From a checkpoint of a small contrastive image-text model.
Data: trained on regions of photos with short descriptions (Visual Genome), 203450 training examples.
Rows from block 5 of the text encoder of a small contrastive image-text model, named by matrix and row number. Rows with one number within an expert belong to one neuron, the router's apart. Each number is 128 + 24 x the weight over its row's rms, rounded and kept within 0 to 255. All counts start at 0. After the name is the row's rms in percent of the matrix's.
After each expert's rows are labels from the 100 texts, of 14848, where the router gives the expert most weight on average: "tokens" is the input token at the peak. Only what is clearly more common there than usual is listed. The data: regions of photos with short descriptions (Visual Genome).
# router: router (text_encoder.blocks.5.mlp.router.weight, 16x128, trained with AdamW), inputs 0-63
# up: expert up (text_encoder.blocks.5.mlp.up, 16x128x128), inputs 0-63
# down: expert down (text_encoder.blocks.5.mlp.down, 16x128x128, transposed), outputs 0-63

# expert 8
router.8 114 [102 140 138 118 105  82 129  71 129 111 135 118 140 172 153 164 107 172 115 120 125 102 122 107 178 160 153 120 106 135 106 120 104 122 103 139 116 111 116  81 105 142 102 114 138 123  98  97 106 128 117 143 115 107  82 125 120  80 111 112 117 106 127 127]
up.11 111 [120  93 132 110 116 135 176 138 138 134 170 142 137 152 105 156 152 103 139 137  98  94  98 107  79 112 148 122 133 168 136 113 115 164 127 131 149 146 157 159 118 151 114 147 114 131 132 148 118  98 107 109 137 119 115 178  65 121 151 125 104 127 145 168]
down.11 097 [123 125 168 149 131 127 130 122 137 101 121 108 152 163 144  97 116 135 126  93 128 139 132 135 177 120 145 132 132 169 184 122  98 103 209 119 154 136 121 102 123 125 129 136 163 126 155 116 140 107  89 172 117 115 117 148 128 188 158 110  67  83 149 120]
up.12 087 [136 119 104 138 113 134 133 140  72 109 104  98 135 165 107 127 154 107 191 137 155 130 113 125 105 100 159 100 124 113 193 122 160 139 131 122 171 102  83 163 130 140 162 137 107  84 120 111 140 139 114 135 126 128 134 145 124 107  90 107 144  98 106 141]
down.12 085 [162 121 145 107 131 129 145 112 118 124 113  83 114 107 124 151 118  92 129  97 144 161  86  90 148 106 124  89 168  83 140 135 137 136 132 147 136 175 121 116 143 110 149 187 144 164 152  82 126 134  95 110 124 159 107 125 146 154  83 147 171 155 125 119]
up.13 096 [123 147 117 116 117 130 133 149 169 102 123  80 120 154 149 162 134 116  98 134 151 105 167 152 103 121  93 144 102  77 124  63 155 154 111 155 144 134 133 102 144 189 145  99 103 117 128 150 139 114 130 137 128 107 155 108 126 133 173 163 110 114 138 106]
down.13 100 [159 146 137 114 113 137 112 125 129 148 187 127 160 126  86  53 111 160 151 121 115  90 108 107 122  88 127 137 174 135 173 157 119 116 131 130  86 130 115 159 155 130 116 133 119 137  98 137 124 126 132 134 111 121 125 123  79 114  83 116 133 144 114 168]
up.14 108 [128 156 135 119 145 118 126 158 176 160 118 139 124 120  93 102 135 124 185  94 136 138 146 119 132 127 118 106 142 151 157  96 112 141 121 132 144 121 104 152 141 125 162 126 141 129 108 116  98 130 108 144 152 112  86 127 125 111 131 112 143 214 117 109]
down.14 097 [ 96 134 122 134 144  99 149 180 141 106 119 136 135 201 169 146 123 119 158  83 119 136 148 147 124  91  93 104 131 132 116 125 117 105  93 108  65 183 131  81 176 139 125 143 126 112 125 116 120 129 115 133 119 151 151 114 155 115 140 157 106 149 123 158]
up.15 115 [113 135 131  98  97 107 122 128 126 112 167 160 109 126 107 150  79 148 101 109  91 102 127 168 142 151 155 187 168 126 130 154 171 141 139 123 108 124 103 161  91 131 139 129 113 103 138 120 143 149 144 110  84 113 154 137 154 143 174 159 168 108  59  94]
down.15 117 [111 135 117 125 127 109 110 113 137 168 137 110 117 101 102  97 132 114 140 125 121 109 163 105 124 159 132 148 157  52 124 137 116  63 131 124 113 107 128 133 148 113 101 130 122 136 125 107 122 120 150 129 124 175  93  91 108 156 110 103 167 146 192 156]
tokens: "snow"; "ski"; "wetsuit"; "pan"

# expert 11
router.11 088 [104 120 146 100 106  74 102  80 101 116 125 111 140 177 118 145 159 166 107 155 119 106 122 125 121 172 158 109 100 152 103 100 159  96 112 149  90  95 158 105 119 167 124 144 133 157  93  99 127 142 150 128 105 111  99 121 115 106 107 127 138 117 117 146]
up.0 091 [140  73 115 131 158 152 126 108 129  78  95 118 129 119 145 156 171 119 115 115 142 120  86 154 118 153 118 117 136 152 116 141 191  93 129 137 131 158 132 153 122 139 167 119 138 149 134 161 109 116 102 125 132 111 173 109 149 113 122 146 146  89 168 164]
down.0 104 [107 130 133 139 141 123 123 135 109 134 181  89 138 128 112 146 133 118 141 123 151  95 114 107 136 134 157 123 136 100  64 139 110 114 107 124 137 118 122 109  93  95 126 125 123 128 180 130 132 138 114 109 114 174 107  98 101 154 111 113  99 176 169 141]
up.1 110 [120 124 119  91 151 134 106 145 142 133 139 155 113 122 126 163 124 158 105 146 130 144 138 176 131 107 147 136 140 174 119 170 140 147 172 137  74 135 136 128 144 130 126 109 127  92 143  94 144 148  89 109 129 107 123 122 137 119 125 117 136 139  91 154]
down.1 109 [146 151 151 135 142  57 136 130 156 132 140 122  97 119 106 123 168 116 148 102 133 132 139 103 128  93 139 125 162  97 148 158 109  76  96 139 108 118 104 155 144 117 151 133 168 132 157 141 128 149  98 104 128 124 141 123  86  99 113 154 119 127 146 129]
up.2 100 [ 96 110 105 209 142 134 130 128 149 138 112 133  77 118 149 151  93 100 109 130 130 152 135 154 116 112  98 102 129 127 134 103 149 152 122 107 145 126 136 104 150 105  93 155 129 113  89 163 156 106 126 116 165 106 141 126  89  88 158 150 118 104 167 177]
down.2 104 [111 142 144 107 135 151 141 127 119 126  76 123 135 162 100 105 144 126 100 105 156 146 142  82 126 165 175 146 118 144 133 154 149 147  83 114 107 137 166 122 124 187 117 116 119 193 117  92 103 102 139 151 126 107  90  99 137 149 118 139 126 163 162 136]
up.3 108 [121 137 156 153 143 126 173 134 112 124 142 117 122 139 115 121 170 132  52 118 143 164 132 129  61 107 129 112 141 141 131 108 136 190 118 115 114 123 152 152 115  95 128 141 129 157 159 119 126 168 113 138  90 103 138 143 135 120 143 160 134 163 101 101]
down.3 114 [138  75 135 130 170  91 108 134 156 163 130 146 136 120 154 131 127 122 116  97  98 140 106 122 125  99 115  99 105  77 146 103  97  79 106  99 120 115 108 119 152 152 156 166 156 134  88 132 157 139 127  85  75 126 125 164 168 137 144 126 149 104 146 138]
up.4 099 [138 143 162 114 143 148 112 113 140  92 118 133 109  86 164 137 120  53 150 180 138 106  94 134 121 104 127 123 120 149 149 165 127 127 176 128 131 124 138 149 143 170 120 158 150 131 138  94  88  99  93 148 145 136 155 122 164 150 120 125 117 160 141 149]
down.4 085 [121 146 107 123 178 149  80 142 171 179 100 132 121 166  98 153 101 137 156 124 130 100  96 102 152 105 139 132 116  94 114 149 118 115 134 144  90  99  67 145 137 159 124  87 129  90 133 169 138 102 155 130 120 122 116  58 155 112 136 119 115 163 129 116]
tokens: "double"; "passenger"

# expert 4
router.4 090 [104 124 157  97 105  83  92  83 106 104 120 118 143 185 131 143 162 168 110 154 121  94 121 138 119 168 165 104  79 157 113 118 170  78 109 142 102 100 162 100 127 169 126 153 139 165 106 108 106 154 155 118 115 129 103 120 112 113 110 133 133 120 123 134]
up.0 090 [155 126 103 137 165 128  86 111 103 134 107 123 100 160 100 105  88 119 157 178 105 160 144 156 127  97 138 164 124 124 163  84 102 133 162 145 151 170 125 101 130 110 156 141 130 140 122 116 121 138 152 125 150 121 126 116 153 124  94  95 177 133 158 129]
down.0 096 [ 92 156 116 104 158 118 137 113 154 142 114 189 132  90 160 112 136 132 114 136 109 126 147  71 155 120 143 110 133 157 101 107  78 143 116  90  77 141 148 131 162 118 125  95 128  87 109 112 144  82 132 110 126 136 111 143 121 139 139 100 131 147 126 161]
up.1 109 [111 145 165 113 157 136 103 124 135  95 152 119 129 110 139 190 134 125 122 127  96 130  99 146 143  99 105 120 149 100 110 155 132 167 121 134 185 100 156 148 172  99 117 127 142 147 144 143 152 114 131 107 149 110 133 121 102 129 146 106 113 100 121 107]
down.1 112 [113 136 119 152 124  91 128 169 126 168 168  79 152 162 128 146 118 157 164 102 172 167 129 132 134 141  65  81 116 145 144 141 147 130 130 148 150 146 140 129  94 132 145 118 121 161 130 131  93 110  86 115 111 128 138 148 113 118 167 133 132 141 148 162]
up.2 086 [148  99 156 141 152 135  79 122 110 116 129 128 115  99  71  76 142 134  90 127  91 142 130 156  97 121 124 124 164  49 148 124 183 137 118 139 158 148 103 123 158 126 165 114 150 108 145  96 147 157 137 127 155 151 139 127 162 135 135 109 138 131 103 145]
down.2 101 [114 134 135 131 161 109 142 117 139 127 124 128 117 107 186 121 145  99 124 101 142 188 106 125 141 178 114 153 155 131 125 108  96 179 141 169 143 115  80  84 174 115 113 142 152  98 108 107  73 127 155 152  94 134  89  81 133 133 123 123  99  90 126 129]
up.3 108 [ 88 141 113 162  93 141 148 189 146  94 132 113 147 155 132 179 142 137 121 111 146  87 169 114 151 135 113 171 128 128  99 107 148 128 132 116 122 115 156 153 100 134 162 120 113 138 114 126 151 103 109 181 103 137  98 117 147 150 128 140 113 167 128 140]
down.3 100 [139 102 125 131 132 158 156 162 138 133 118  85  94 134 122 159 119 112 118 126 114 118  84 153  96 111 125 135 113 122  90 141 168 135 147 163 115 103  86 109 110 143 120 150 166  80 140 154 128 164 121 114 103 109  95  99 128 182 156 120 149 148 103 107]
up.4 104 [126 128 155 131 107 141 167 138 148 139 105 124 105 140 105 113 129 147 144  79 122 141 160 196 103 155 157 147 166 139 150 129 122 136 134 127  78  99  89  88 151 149 144 117 112 143 121 148 142 132 133 110 162 114 151 149 141 167 176 174 150 140 138 111]
down.4 101 [153 136 132 113 130 137 134 133 149 101 126 107 127 161 106 104 128 124 138 145 139 136 107 119 119 126 148  91 149 161 151 161 120  97 170 113 120 175 112  99 134 127  81 127 132 122  98 146 114 165 146 112 128 114 140 132 139 107 156 189  88 143 116 127]
tokens: "cup"

# expert 3
router.3 091 [ 99 118 163  98 101  86  94  89 116 110 117 122 138 181 126 148 159 173 121 155 120  97 125 134 117 165 160 107  83 155 108 118 175  80 113 147 103  98 158 100 114 166 125 145 142 161 101  98 113 148 140 124 109 125 100 124 108 106 107 125 129 127 124 139]
up.16 098 [110 135 126 145 137 156 134  93 134 112 149 166 180 107 143 130 116 109 145 155 140 137 111 119 120 104 136 188 126 133 137 176 149 174  90 159 147 113 135 124 152  94 176 110 101 103 133 150  90 121 125 149 131 137 115 139 110 155 123 145  95 150 128 141]
down.16 098 [129 105 147 142 113  97 154 124 133 124  91 101 187 118 123 156 121  97 113 173  90 126 153 138 118 133 118 148 124 162 133 118 152 129 152 164 163 107 147 111 134 120 120 131 119 144 143 143 105  98 114 117 171 128 117 115 132  83 110 118 181 119 143 149]
up.17 113 [163 150  91 121  79 132 142 126 153 123 174 112 166 109 144 167 119 146 118 109 154  89 150  93 131 115 107 139 128  95 140 122 110  97 156 159 164 158 145 143  99 142 149 112 104 106 135 135 127 138  96  96 168  98 119 142 134 160 159 124 174 129 162 119]
down.17 097 [100 126 157 104 104 131 124 105  90 137 107 118 108 148  97 130 167 120 150 141  82 152  94 154  92  95 122 163 112 122 111  93 153 163 112  96 145 117 127  80 120 109 131  83 147 150 158 156 145 149 130 168 120 129 185  99 120 168 113 115 133 142  98 123]
up.18 069 [151 110 132 142 122 140 107  66 146 107 126 123 134 108 142 104 140 104  99 122 127 174 135 153 150 146 100 120 146 141 135 127 106 152 116 149 148 148 111 163 139  92 149 139 146  81 117 122 145 106 103 169 158  89 136 163 144 131 138 157 145 197  76 168]
down.18 073 [ 86 157 130 121 110 140 118 108 174 132 104 108 117 176 136 135 118 130 107 121  85 120 112 109 153 123 152  99 151 156 150 114 172 121 143 130 102 130 107 127 145  98 159 162 117 162 128 163 125 153 109  93 137 108 141 173 103 114 153 112  71  75 153 118]
up.19 111 [118 115 113  89 127 107 144 116 107 167 163 186 124 131 131  92 117 123 135  99 110 108 145 117 123 128 128 161  94 125 155 173  77 154 140  79 133 168  84 147 181 112 101 125 121 118 109 162 110 145 148 144 206 139 132  96 127 142 129 133 144 108  97 111]
down.19 112 [182 104 112 118 137 138 114 119 103 162 165 136 118 143 152 114  91 141 129 120 178 121  92 133 149 115 170 139 106 133 144 134 116 129 117 141 131 126 154 146  98  95 161 149 115 161 169 149 140 123 175 123 118 180 148 141 151 100 141 146  85 101  78 125]
up.20 107 [169 126 119 134 131 113 123 106 150  88 126 112 101 103 165 111 102 155  92 180 119  95 169 108  97 101 143 163 108 120 142 111 133 128 130 113  96 136 122 150 109 140 145 103 139 126 145 100 134 156 119 136 141 123 132 128 163 121 114  78 148 127  91 118]
down.20 103 [ 74 121 133 112  98 159 123 142 144 123  88 126  93 130 126 104 156  98 139 100 154 139 177 141 114 124 137 116 114 126 147  76 115  98 111 168 152 160 121  88 130 152 110 121 187 165 106 145 155 140 119 125 101 157 131  78 128 137 106 126 118 150 131 147]
tokens: "young"; "holding"

# expert 9
router.9 090 [ 91 129 166  94 105  89 101  87 107 106 123 112 148 189 117 142 160 169 115 150 126  92 123 132 101 164 160  98  83 147 109 117 177  84 115 154 102 104 160 106 119 159 130 140 138 161 103 107 125 154 141 120 113 125 100 122 109 110 110 136 134 128 122 141]
up.5 096 [130 100 123 111 144 128 133 166 112 157 130 144  94 101  87  96 136 129 167 182 163 108 156 187 131 160 104 100 123  91 156 148 115 125 142 147  95 164  68 134 121 114 144 150  89 120 143 119 112  93 135 166 116 139 104 166 141 113 149 110 159 128 172 127]
down.5 101 [156 163 106 103 171 130 125 164 134 106 121 114 120 153 103 149  95 113 153 150 148 101 161 114 119 102 141 122  86 139 117 110 102 100 109 108 137 114  93 137 144 142 104 124 124  98 112 163 146 133 116 100 113 150 147 107 147 127  97 119 106 166 121 130]
up.6 092 [159 163 100  96 148 104 171 145 139 128 111 135 123 106 116 144 152 169 143 135 123  96 155  93 147 106 134 130 127 127 126 183  93 157 121 151 151 121 133 129 149 115 122 114 123 100 120 123 115 123 169 152 172 112 161 152 131 112 130 158 138 112 135 151]
down.6 093 [145 109 143 124 145 144  55 140 104 117 136 114 136 133  99 122 161 147 141  93 134 122 159 128 146 100  99 119 128 123 132  90 150 150 134 137 116 104 107 112 110 126 152 148 127 144 137 141 166 107 155 146 109 100 163 107 146 120 140 106 124 152 161 120]
up.7 090 [111 159 105 109 148 121  76 131 125 123 111 175  67 122 157 132 141 144 128 110 117 117 104 145  93 128 106 152 113 158 120 141 149 148 116 150 167 132  98 122 153 100 125 112 117 129 107 148  73 180 142 141 157 114 146 151 167 134 137 161 131 151  99 122]
down.7 085 [107 106 137 115 107 134 143 109 112  57 110 124 148 108 121 114 136 132 114 116 100 117 139 136 143 127 154  80 141 121 111 134 144  96 130 112 154 150  98 170 123 104 146 113 147 145 162 117 132 129  98 163 173 148 129 134  88 129 178 162 111 138  98 117]
up.8 122 [168  91  94 108 103 148 105 119 151 137 129 122 104 135 170 145 138 141 152 170 152 172 134 132 144 130 116 115 145  82 139 118 118 196 141 154 110 153 115 156 118 144 154 179 112 122 106 133 136 124 115 119 124 136 127 111 132 110  93 102 149 147  97 153]
down.8 110 [138 117 152 123 160 126 102 127 128  96 120 164 134 163 141 112  83 120 126 157  99 123 143 159  91 160 134 135 116 117  97 171 152  99  83 123 114 136 116 120 134  90 130 102  91  97 139 132 145 145 200 134 143  94 129 104 129 105 134 111 127 106 121  79]
up.9 086 [153 110 100 140 161 103  90 116 157 156 131 136 104  79 161 102 108 114 155 121 118 138 147 141 129 119 114 153 155 120 145 157 102 133 124 121  96 181 149 138 156 114 146 121  83 152 139 139 104 110 149 119 122  83 156 158  95 147 154 124 141 140 137 138]
down.9 094 [129 151 121 106 101 121 102 119 157 109  87 107 150  92 145 167  90 136 134 130 126  92 107 137 150  89 123 128 107 148 112 132 162 129 182 168 115 135 152 171  88 152 111 148 123 131 124  87 114 139 112 103 114 130  94 174 135 170  83 139 159 167 140 147]
tokens: "young"

# expert 13
router.13 104 [109 121 165 110 105 105  94  67 136  93 137 122 142 153 104 146 139 143 152 117 142 108 133 129 113 146 151 121 106 157 107 119 128  98 114 137  84  90 138  87 142 138 142 152 133 163 115  93 131 173 150  87 116 131  87 102  91 136 107  96 113 107 130 115]
up.0 095 [135 107 136 141 120 117  99 163 126 126  97 108 106  92  92 172 132 117 165 133 162 176 101 143 123 124  89 125 138  82  68 115 166  98 139 149  86 112 123 117 138 155 119 129 168 145 123 145 153  98 124 121 141 162 162  98 118 114 105 156 170 167 131  72]
down.0 092 [124 107 107 117 108 142 121 113 148 166 156 121 128 156 156 155 117  79 105 121 117  96 169 147 104 145 100 166 154 136 144 130 122 162 138  94 155 150 105 129 172 129 116  98 109 118 157 137 128 124 150 138 154 156 116 119 123 119 119 126 127  94  68 128]
up.1 091 [114 169 105 125  93 146 163 144 150 184 153 123 158 114  84  98 119 128 117 117 123 131 115 158 133 124 119 144 127 126 145 168 121 135 133 146 145 174 125 138 116 105 170 161 120 176 137  72 138 135 106 123  93 106 113 102 133 115 122 105 113 118 143 109]
down.1 088 [133 185 130 162 166 126 127 157  89 131  92 136 144 139 143 118 148 124 117 201 141 134 161 127 137 146  75 125 109 107 138  99 141 158 148  94 126 117 118 125 147 114 140 131 140 109 131 143 130 201 159 133 129 119  75 132  99 120 125 105 174 103 135 141]
up.2 099 [179 161 113 126 153 153 127 138  96  96 101 135 146 124 123 130 159 159 153  95 100 122  95 115 127 125 123  82 129 152 121 128 130 158 146 111 122 127 123 106 144 111 176 125 134 112 162 181  97 124 140 103 126 173 151 134 149 154 136 122 126 112 117  95]
down.2 082 [ 79 159 144 119 116 125 150 123 123 122 193 145 124 138 113 137 140 131 112 127 143 103 198 110 135 153 134 159 149 133  94 146 129 149 124 117 193 151 155 114 113 111 121 130 102 108 130 187 145 145 122 119 114 129 108  99 108 140 130 143 142 109 122 152]
up.3 105 [128  91 110  99  93 168 131 128 189 143 117 104 113 135 172 125 138 106 119  52 153  92 142 100 125 125 135 129 102 132 135 101 166 143 132 112 150 123 105 166 149 150 152 136 140 101 142 102 117 105 102 131 144 141  91 115 124 125 111 140  78 158 137  99]
down.3 111 [122 164 116 149 138 130  98 116  94 104 108 143 115 136 145 105 156 124 144  98  90 144 124 122 103  99  81 139 176 149 124 138 132  79 120 162 177 105 111 100 158 133  85 153 123 171 145 141 141  82 127 128 135 144 131 127 151 146 151 107 107 130 138 148]
up.4 103 [135 132 150 147 129 122 119 128 144 134 182  96  87 148 127  98 132 110 110 122 101 109 147 112 134  99  80 138 107 116 119 111 124 154  94 129 138 132 121 152 140 148 145  88 114 126 159 165 138 135 141  92 154 154 146 135 140 172  94 129 131 100 108 131]
down.4 095 [106 120  75  83 154 114 125 101 152 147  65 177 135 136 128 119 127 164 135 105 131 148  94 107 143 143 113 160 176 123  89 130 102 119 127 126 159 109 121  96  90 166 107 124 135 118 138 129 123 179 131 122 121 185 121 115  83 121 118 142 109 155 135  67]
tokens: "plane"; "airplane"

# expert 12
router.12 090 [103 121 161 103 101  80  83  82 108 111 119 114 136 191 116 143 165 174 109 151 116  95 126 123 104 166 158 101  85 154 108 123 167  88 116 145 101  93 159 102 115 159 132 134 144 164  94 110 113 144 144 128 118 129 105 127 109  97 101 133 138 119 119 140]
up.5 097 [ 48  80 130 102 121 173 159  96 129 104 130  82 122 126 128 113 107  92 146 139 119 130 144 168 109 125 131 135 137 150 130 138 148 137 108 118 191 132 117 127 121 107 110 130 147  96 127 166 188 133 135 164 100 175 154 115 121 136  97 135 143 131 154 102]
down.5 102 [142 107 177 111 106 129 171  91 167  65 134 119 101 148 138 147  93 136 129 130 110 149 156 161 104 120 134 130 112 120 149 166 130 148 127 114 118 147 128 172 143 118 132 137 144  96 130 128 112 190 127 101 126 143 108 150 141  95 125 107 125 126 143 127]
up.6 103 [116 126 121 131 151 141 145 162 133  81 110 147 129  92 106 157 171 134 125 136 116 111 145  79 126 137 107 135  95 130 187 122 120 160 106 149 131 144 156 141 125 158 158 102 109 111 163 125 139 116  80 151 115 132 165 157 118 117 142 157 146 108  89  80]
down.6 106 [161 124 136 130 124 154 150 115  88 133  69 124 118 107 118  99 130 160 118 125 142 118 151 154 122 124 169 118 126 108 111  85 130 141 139 113 104 120 125  76 111 122  96 147 138  78 108 132  79 105 110 106  94 122 107 115 130 130 145 126 163 175 151  84]
up.7 100 [ 95 175 132 139 111 157  81 172 151  88 122 142 127  72 142  95 178 149  69 129 122 143 100 139 121 101 113 147  94 145  95 117 115 113 148 146 148 157 126 139 156 127 121 109 131 113 115 140 131  93 133 142  86 127 140 169 122 104 168 116 125 111 110  86]
down.7 103 [ 81 161  93  99 134 149 114 145 180 166 157  91 123 110 116 137 120 131 138 117 122 121 106  69 125 129 129 141 114 148 131 127 163 117 133 127 134 160 139 156 127 108 121 174 104 167 142 145 125 138 120 130 100  98 125 148 116 141 142 165 111  99 124 110]
up.8 117 [101 120 119 129 109 172 135 115 119 135 119 115 125 138 110  73 134 127 112 153 107 148 136 145 137  77 105 167 151 126 139 137 148 117 108  97 176  99 124 114 118 130 122 112  88 129 101 122  88 100 157 176 137 168 177 135 156  89 122 131 169 124 112 137]
down.8 106 [151 178 122 159 126 169 120 119  97 130  80 100  96 150  98 120  91 133 124  90 130 129 144 112  97 114  95 123 116  78 166 111 162 127 133 145 134 135 126 137 152 125 128 112 115 151 168 129 162 135  98 125 119  93 115 136 117 146 136 140 140 139 131 126]
up.9 091 [123 130 124 112 132 116 150 108 147 103 133 117  98 114 112 148 111 131 148 131 131 131 125 154 108 126 143 138 119  93 117 157 145 155 133  98 126 149 108 123 128 153 151 159 150  90 114 171 170 133 157 126 160 143  99 102 164 135 130 155 165  85 169 172]
down.9 093 [158 105 109 121 124 139 113  90 199  95 112 116 172 115 148 172 103 114 134 157 116  77 170 139 163 166 134 131 117 135 117 104 154 102 146 129 170 144 119  82 127 122 127 168 146 129 143  95 168 127 108 154 106 135 131 111 121 147 113 169 138  94 132 132]
tokens: "on"; "and"

# expert 7
router.7 092 [107 125 167  91 101  85  95  81 107 107 112 124 147 180 126 137 154 159 117 149 117  85 119 133 114 161 159  98  85 154 107 108 165  83 108 145 100 107 164  98 110 158 111 144 144 170 107 108 112 135 152 120 120 121 106 113 106 101 113 134 132 128 123 146]
up.11 109 [120 138 131 106 112 134 109 122 158 164 111 111 118 126  91 114 177 150 128 101 145 126 118 106 186 125 151 124 117 124 116 171 135 156 149  78 118 139 110 111 141 125  92 123 131 138 172 112 143  98 141 137 139 121 101 123 122 150 158 141  53 131 175 175]
down.11 104 [134 149  67 118 139 123 133 156 130 126 100 156 147 127 141 148 119 118 177 140  99  93 170  78 149 148 105 143 111 100 147 131 116 135 127 129  94 112 173 177 118 102 115  86 115 115  56 116 128 176  96  93 106 125 139 106 118 117 113 133 130 118 108 137]
up.12 097 [195 145 120 139 120 180 155 132 139 107 136 139 119 118 149 184 129  79 119 108 107 161 163 100 146  96 140 115 102 138 153 148 119 104 147 115 114 163 107  94 141 109 103 127 145 166 151 140 120 105 113  79 135  95 130 116 138 128 128 124 126 123 111 146]
down.12 096 [115 137 139 141 126 101 145 121 130 141 189  99 124 116 147 130 118 136 194 143 161 147 108 100 108 126 115  71 124 114 111 158 119  95 161 150 136  82 108 119 121 117 147 117 121  80 110  96 154  98 134 154 129 127 174 123 107 122  94 121 128 154 143  91]
up.13 075 [137 145 110 146 162 127 101 143 144 123 125  78 114 112 101 148  84 116 108 158 115 129 104 101 169 105 120 113 155 138 147 114 165 171 106 110 170 146 108 138 125 147 116 102 134 156 198 113 146 107 114 123 126 138 147  63 154 134 140 157 142 128 118 113]
down.13 085 [178 127 144 128 139 129  91 129 176 130 158 101  78 130 109 112  90 121 118  81 140 166  80 106 115 124  96 152 160  99  99 127 129 158 127 105 110  99 177  86 131 100 118 157 134 115  93 147 140 121 131 123 108 175 110 167 116 106 140 127 161 148 105 158]
up.14 104 [149 145  96  79 132 103 124 124 145 161 105  94 108 131 136  85 144 128 132 123 104  82 118 133 137 106 109 177 121 131 140 161 138 143 138 141 170 163 110 111 160 114 130 108 153 149 114 133 126  96 134 145 155 120 130  73 132 115 155 135 123 165 176 142]
down.14 102 [180 123 143 147 124 132 129 157 139 113 131 111 128 122 129 139 113 134 152 139 103 167 144 119  92 156 118 144  86 123  99 125 122 147 153 141 110 114 154 134  99 152 104 117 131 129 130 101 125 137 165 134 130 128 112 108 116 134 158 206 147  84  98  88]
up.15 095 [128 158 153 115 137 156  92  67 155 107 150 186 111 113 135 109 123 126 124 131 151 108 119 141 125 121 124 144 150 152 155  98 185 108 108 119 152 168 138  98 122 109 133 139 164 123 122 122 145  99 173 121 141 138 122 144 122 115 119 123  83  95 154 134]
down.15 095 [126 171 146 140 132 102 126 115 142 175 150 119 187 156 115 142 147 130 127 142 118 137  89 131 119 101 138 131 121 127 155  90  75  98 105 152  95 109  78 143 113 166 182 147 109 104 136 131 145 150 133 124 120 127 170 142 105 138 132 105 149  94 140 112]
tokens: "glass"; "and"

# expert 0
router.0 098 [113 104 144 110  84  82  92 117  98 102 127 127 145 178 112 133 156 132 139 132 114 112 109 137 124 143 131 106  82 149  97 115 179  90 108 128 116 109 173 117 108 167 120 128 143 168 115 117 107 159 141 120 101 146 102 119 104 113 108 145 147 121 142 164]
up.11 108 [131 119 129 137 135 165 146 145 120 134 104 128 164 161 117 143 153 133 109 125 183 156 106 106 117 116 133 157 158 132 134 124 127 117 164 144 101 111 127 119 156 137 106 140 115 148 143 129 101 130  99 161 135 153 143 154 114 132 118 129  81 125 104 153]
down.11 105 [141 151 136 122  96 119 135 129 142 130  79 137 134 152 150 110 180 112 121  94 135  96 154 125 137 176 115 155  99 132 115 114 174 120 122 135 132 113 143 132 149 182 146 128 133 159 162 107 115 134 131 131 122  94 137 166 112 119 168 108 124  98 159 156]
up.12 109 [123 149 126 117 122 131 147 142 127 174 133 134 168 144 141 144 149  79 136 150 111 170 122 142 119 120 114 133 146 136 128 144 106 145 108 137 158 123 108 159 153 140 129 125 154 142 129 130 119 113 134 139 161 127 108 123 154 140 137 100 107 117 127 141]
down.12 115 [127  85 185 121 148 131 106 117 136 151 124 128 175 116 110 150 125  84 128 141 119  95 133 105 112 171 138 112 140  95 156 160 150 132 110 150 152  88 116  88 142 137 101 135  88 122 101 143 131 178 116 166  92 166  84 125 151 158 134 153 138 161 151 108]
up.13 087 [126 146 109 162 124 107 102 140 120 143 110 161 118 123  91  64 116 141 142 119 158 147 150 129 162 155 152 130 153  95 108 146 139 170 122 122 162 138 104 148  97 139 136 174 162 141  96 184  72 149 149 102 157 106 140 144 169 139 161  93 124 110 154 105]
down.13 091 [139 141 118 151  84 107 131 113 114 110 140 152 130 115 138 164 144 105  96 125 119 138  97 110 153 169 164 166  93  80 131 124 111 156 130 154 141 202 122  85  92 128 104 157 163 133 131 124 123 146 151 105 130 140 143 137 129  96 112 168 115 129 126 108]
up.14 076 [136 147 143 128 116 121 166  80  99 122 146  91  46 162 105 135 124 120 139 134 123 139 170 120 156 163 102 154 113 132 149 119  83 157 146 160 127 116  98 154 138 110 156 131 148 166 169 128 136 142 126  63 131 153 115 112 146 119 177  96  98 149 110 130]
down.14 075 [ 89 139 147 110 107 135  97 136 140 139 164 120 110  94 122 114  98 126 140 121 156 122 110 103 174 175 111 117 131 114 123 126 100 157 155 123 123 171 111 173 127 109 157 105 146 148 163 135 151 108 138  85 145 176 126 151  87 129 121 101 105 104 110 129]
up.15 106 [142  83 101 165  99 121 120 106  76 137 115 145 132 110 109  93 129 149 149 129 140 124  83 134 170 145  88 162 126 160 107  91  91 126 117 131 153 162  84 140 157 131  93 117 144 115 138 117 116 133 133 148 101 161 156 121 170 132 161  88 123 125 139 121]
down.15 104 [138 132 108 129 107  72 134 154 110 125 128 140 116 114 141 104 158 134 150 129 148  89 109 116 117 112 137 109 112 129  95 121 162  99 108 176 112 119 112  84 137 137 165 110 152 146 110 113  78 134 151 129 122 140  99 154 126 156 105 166 175 116 118 148]
tokens: "<end>"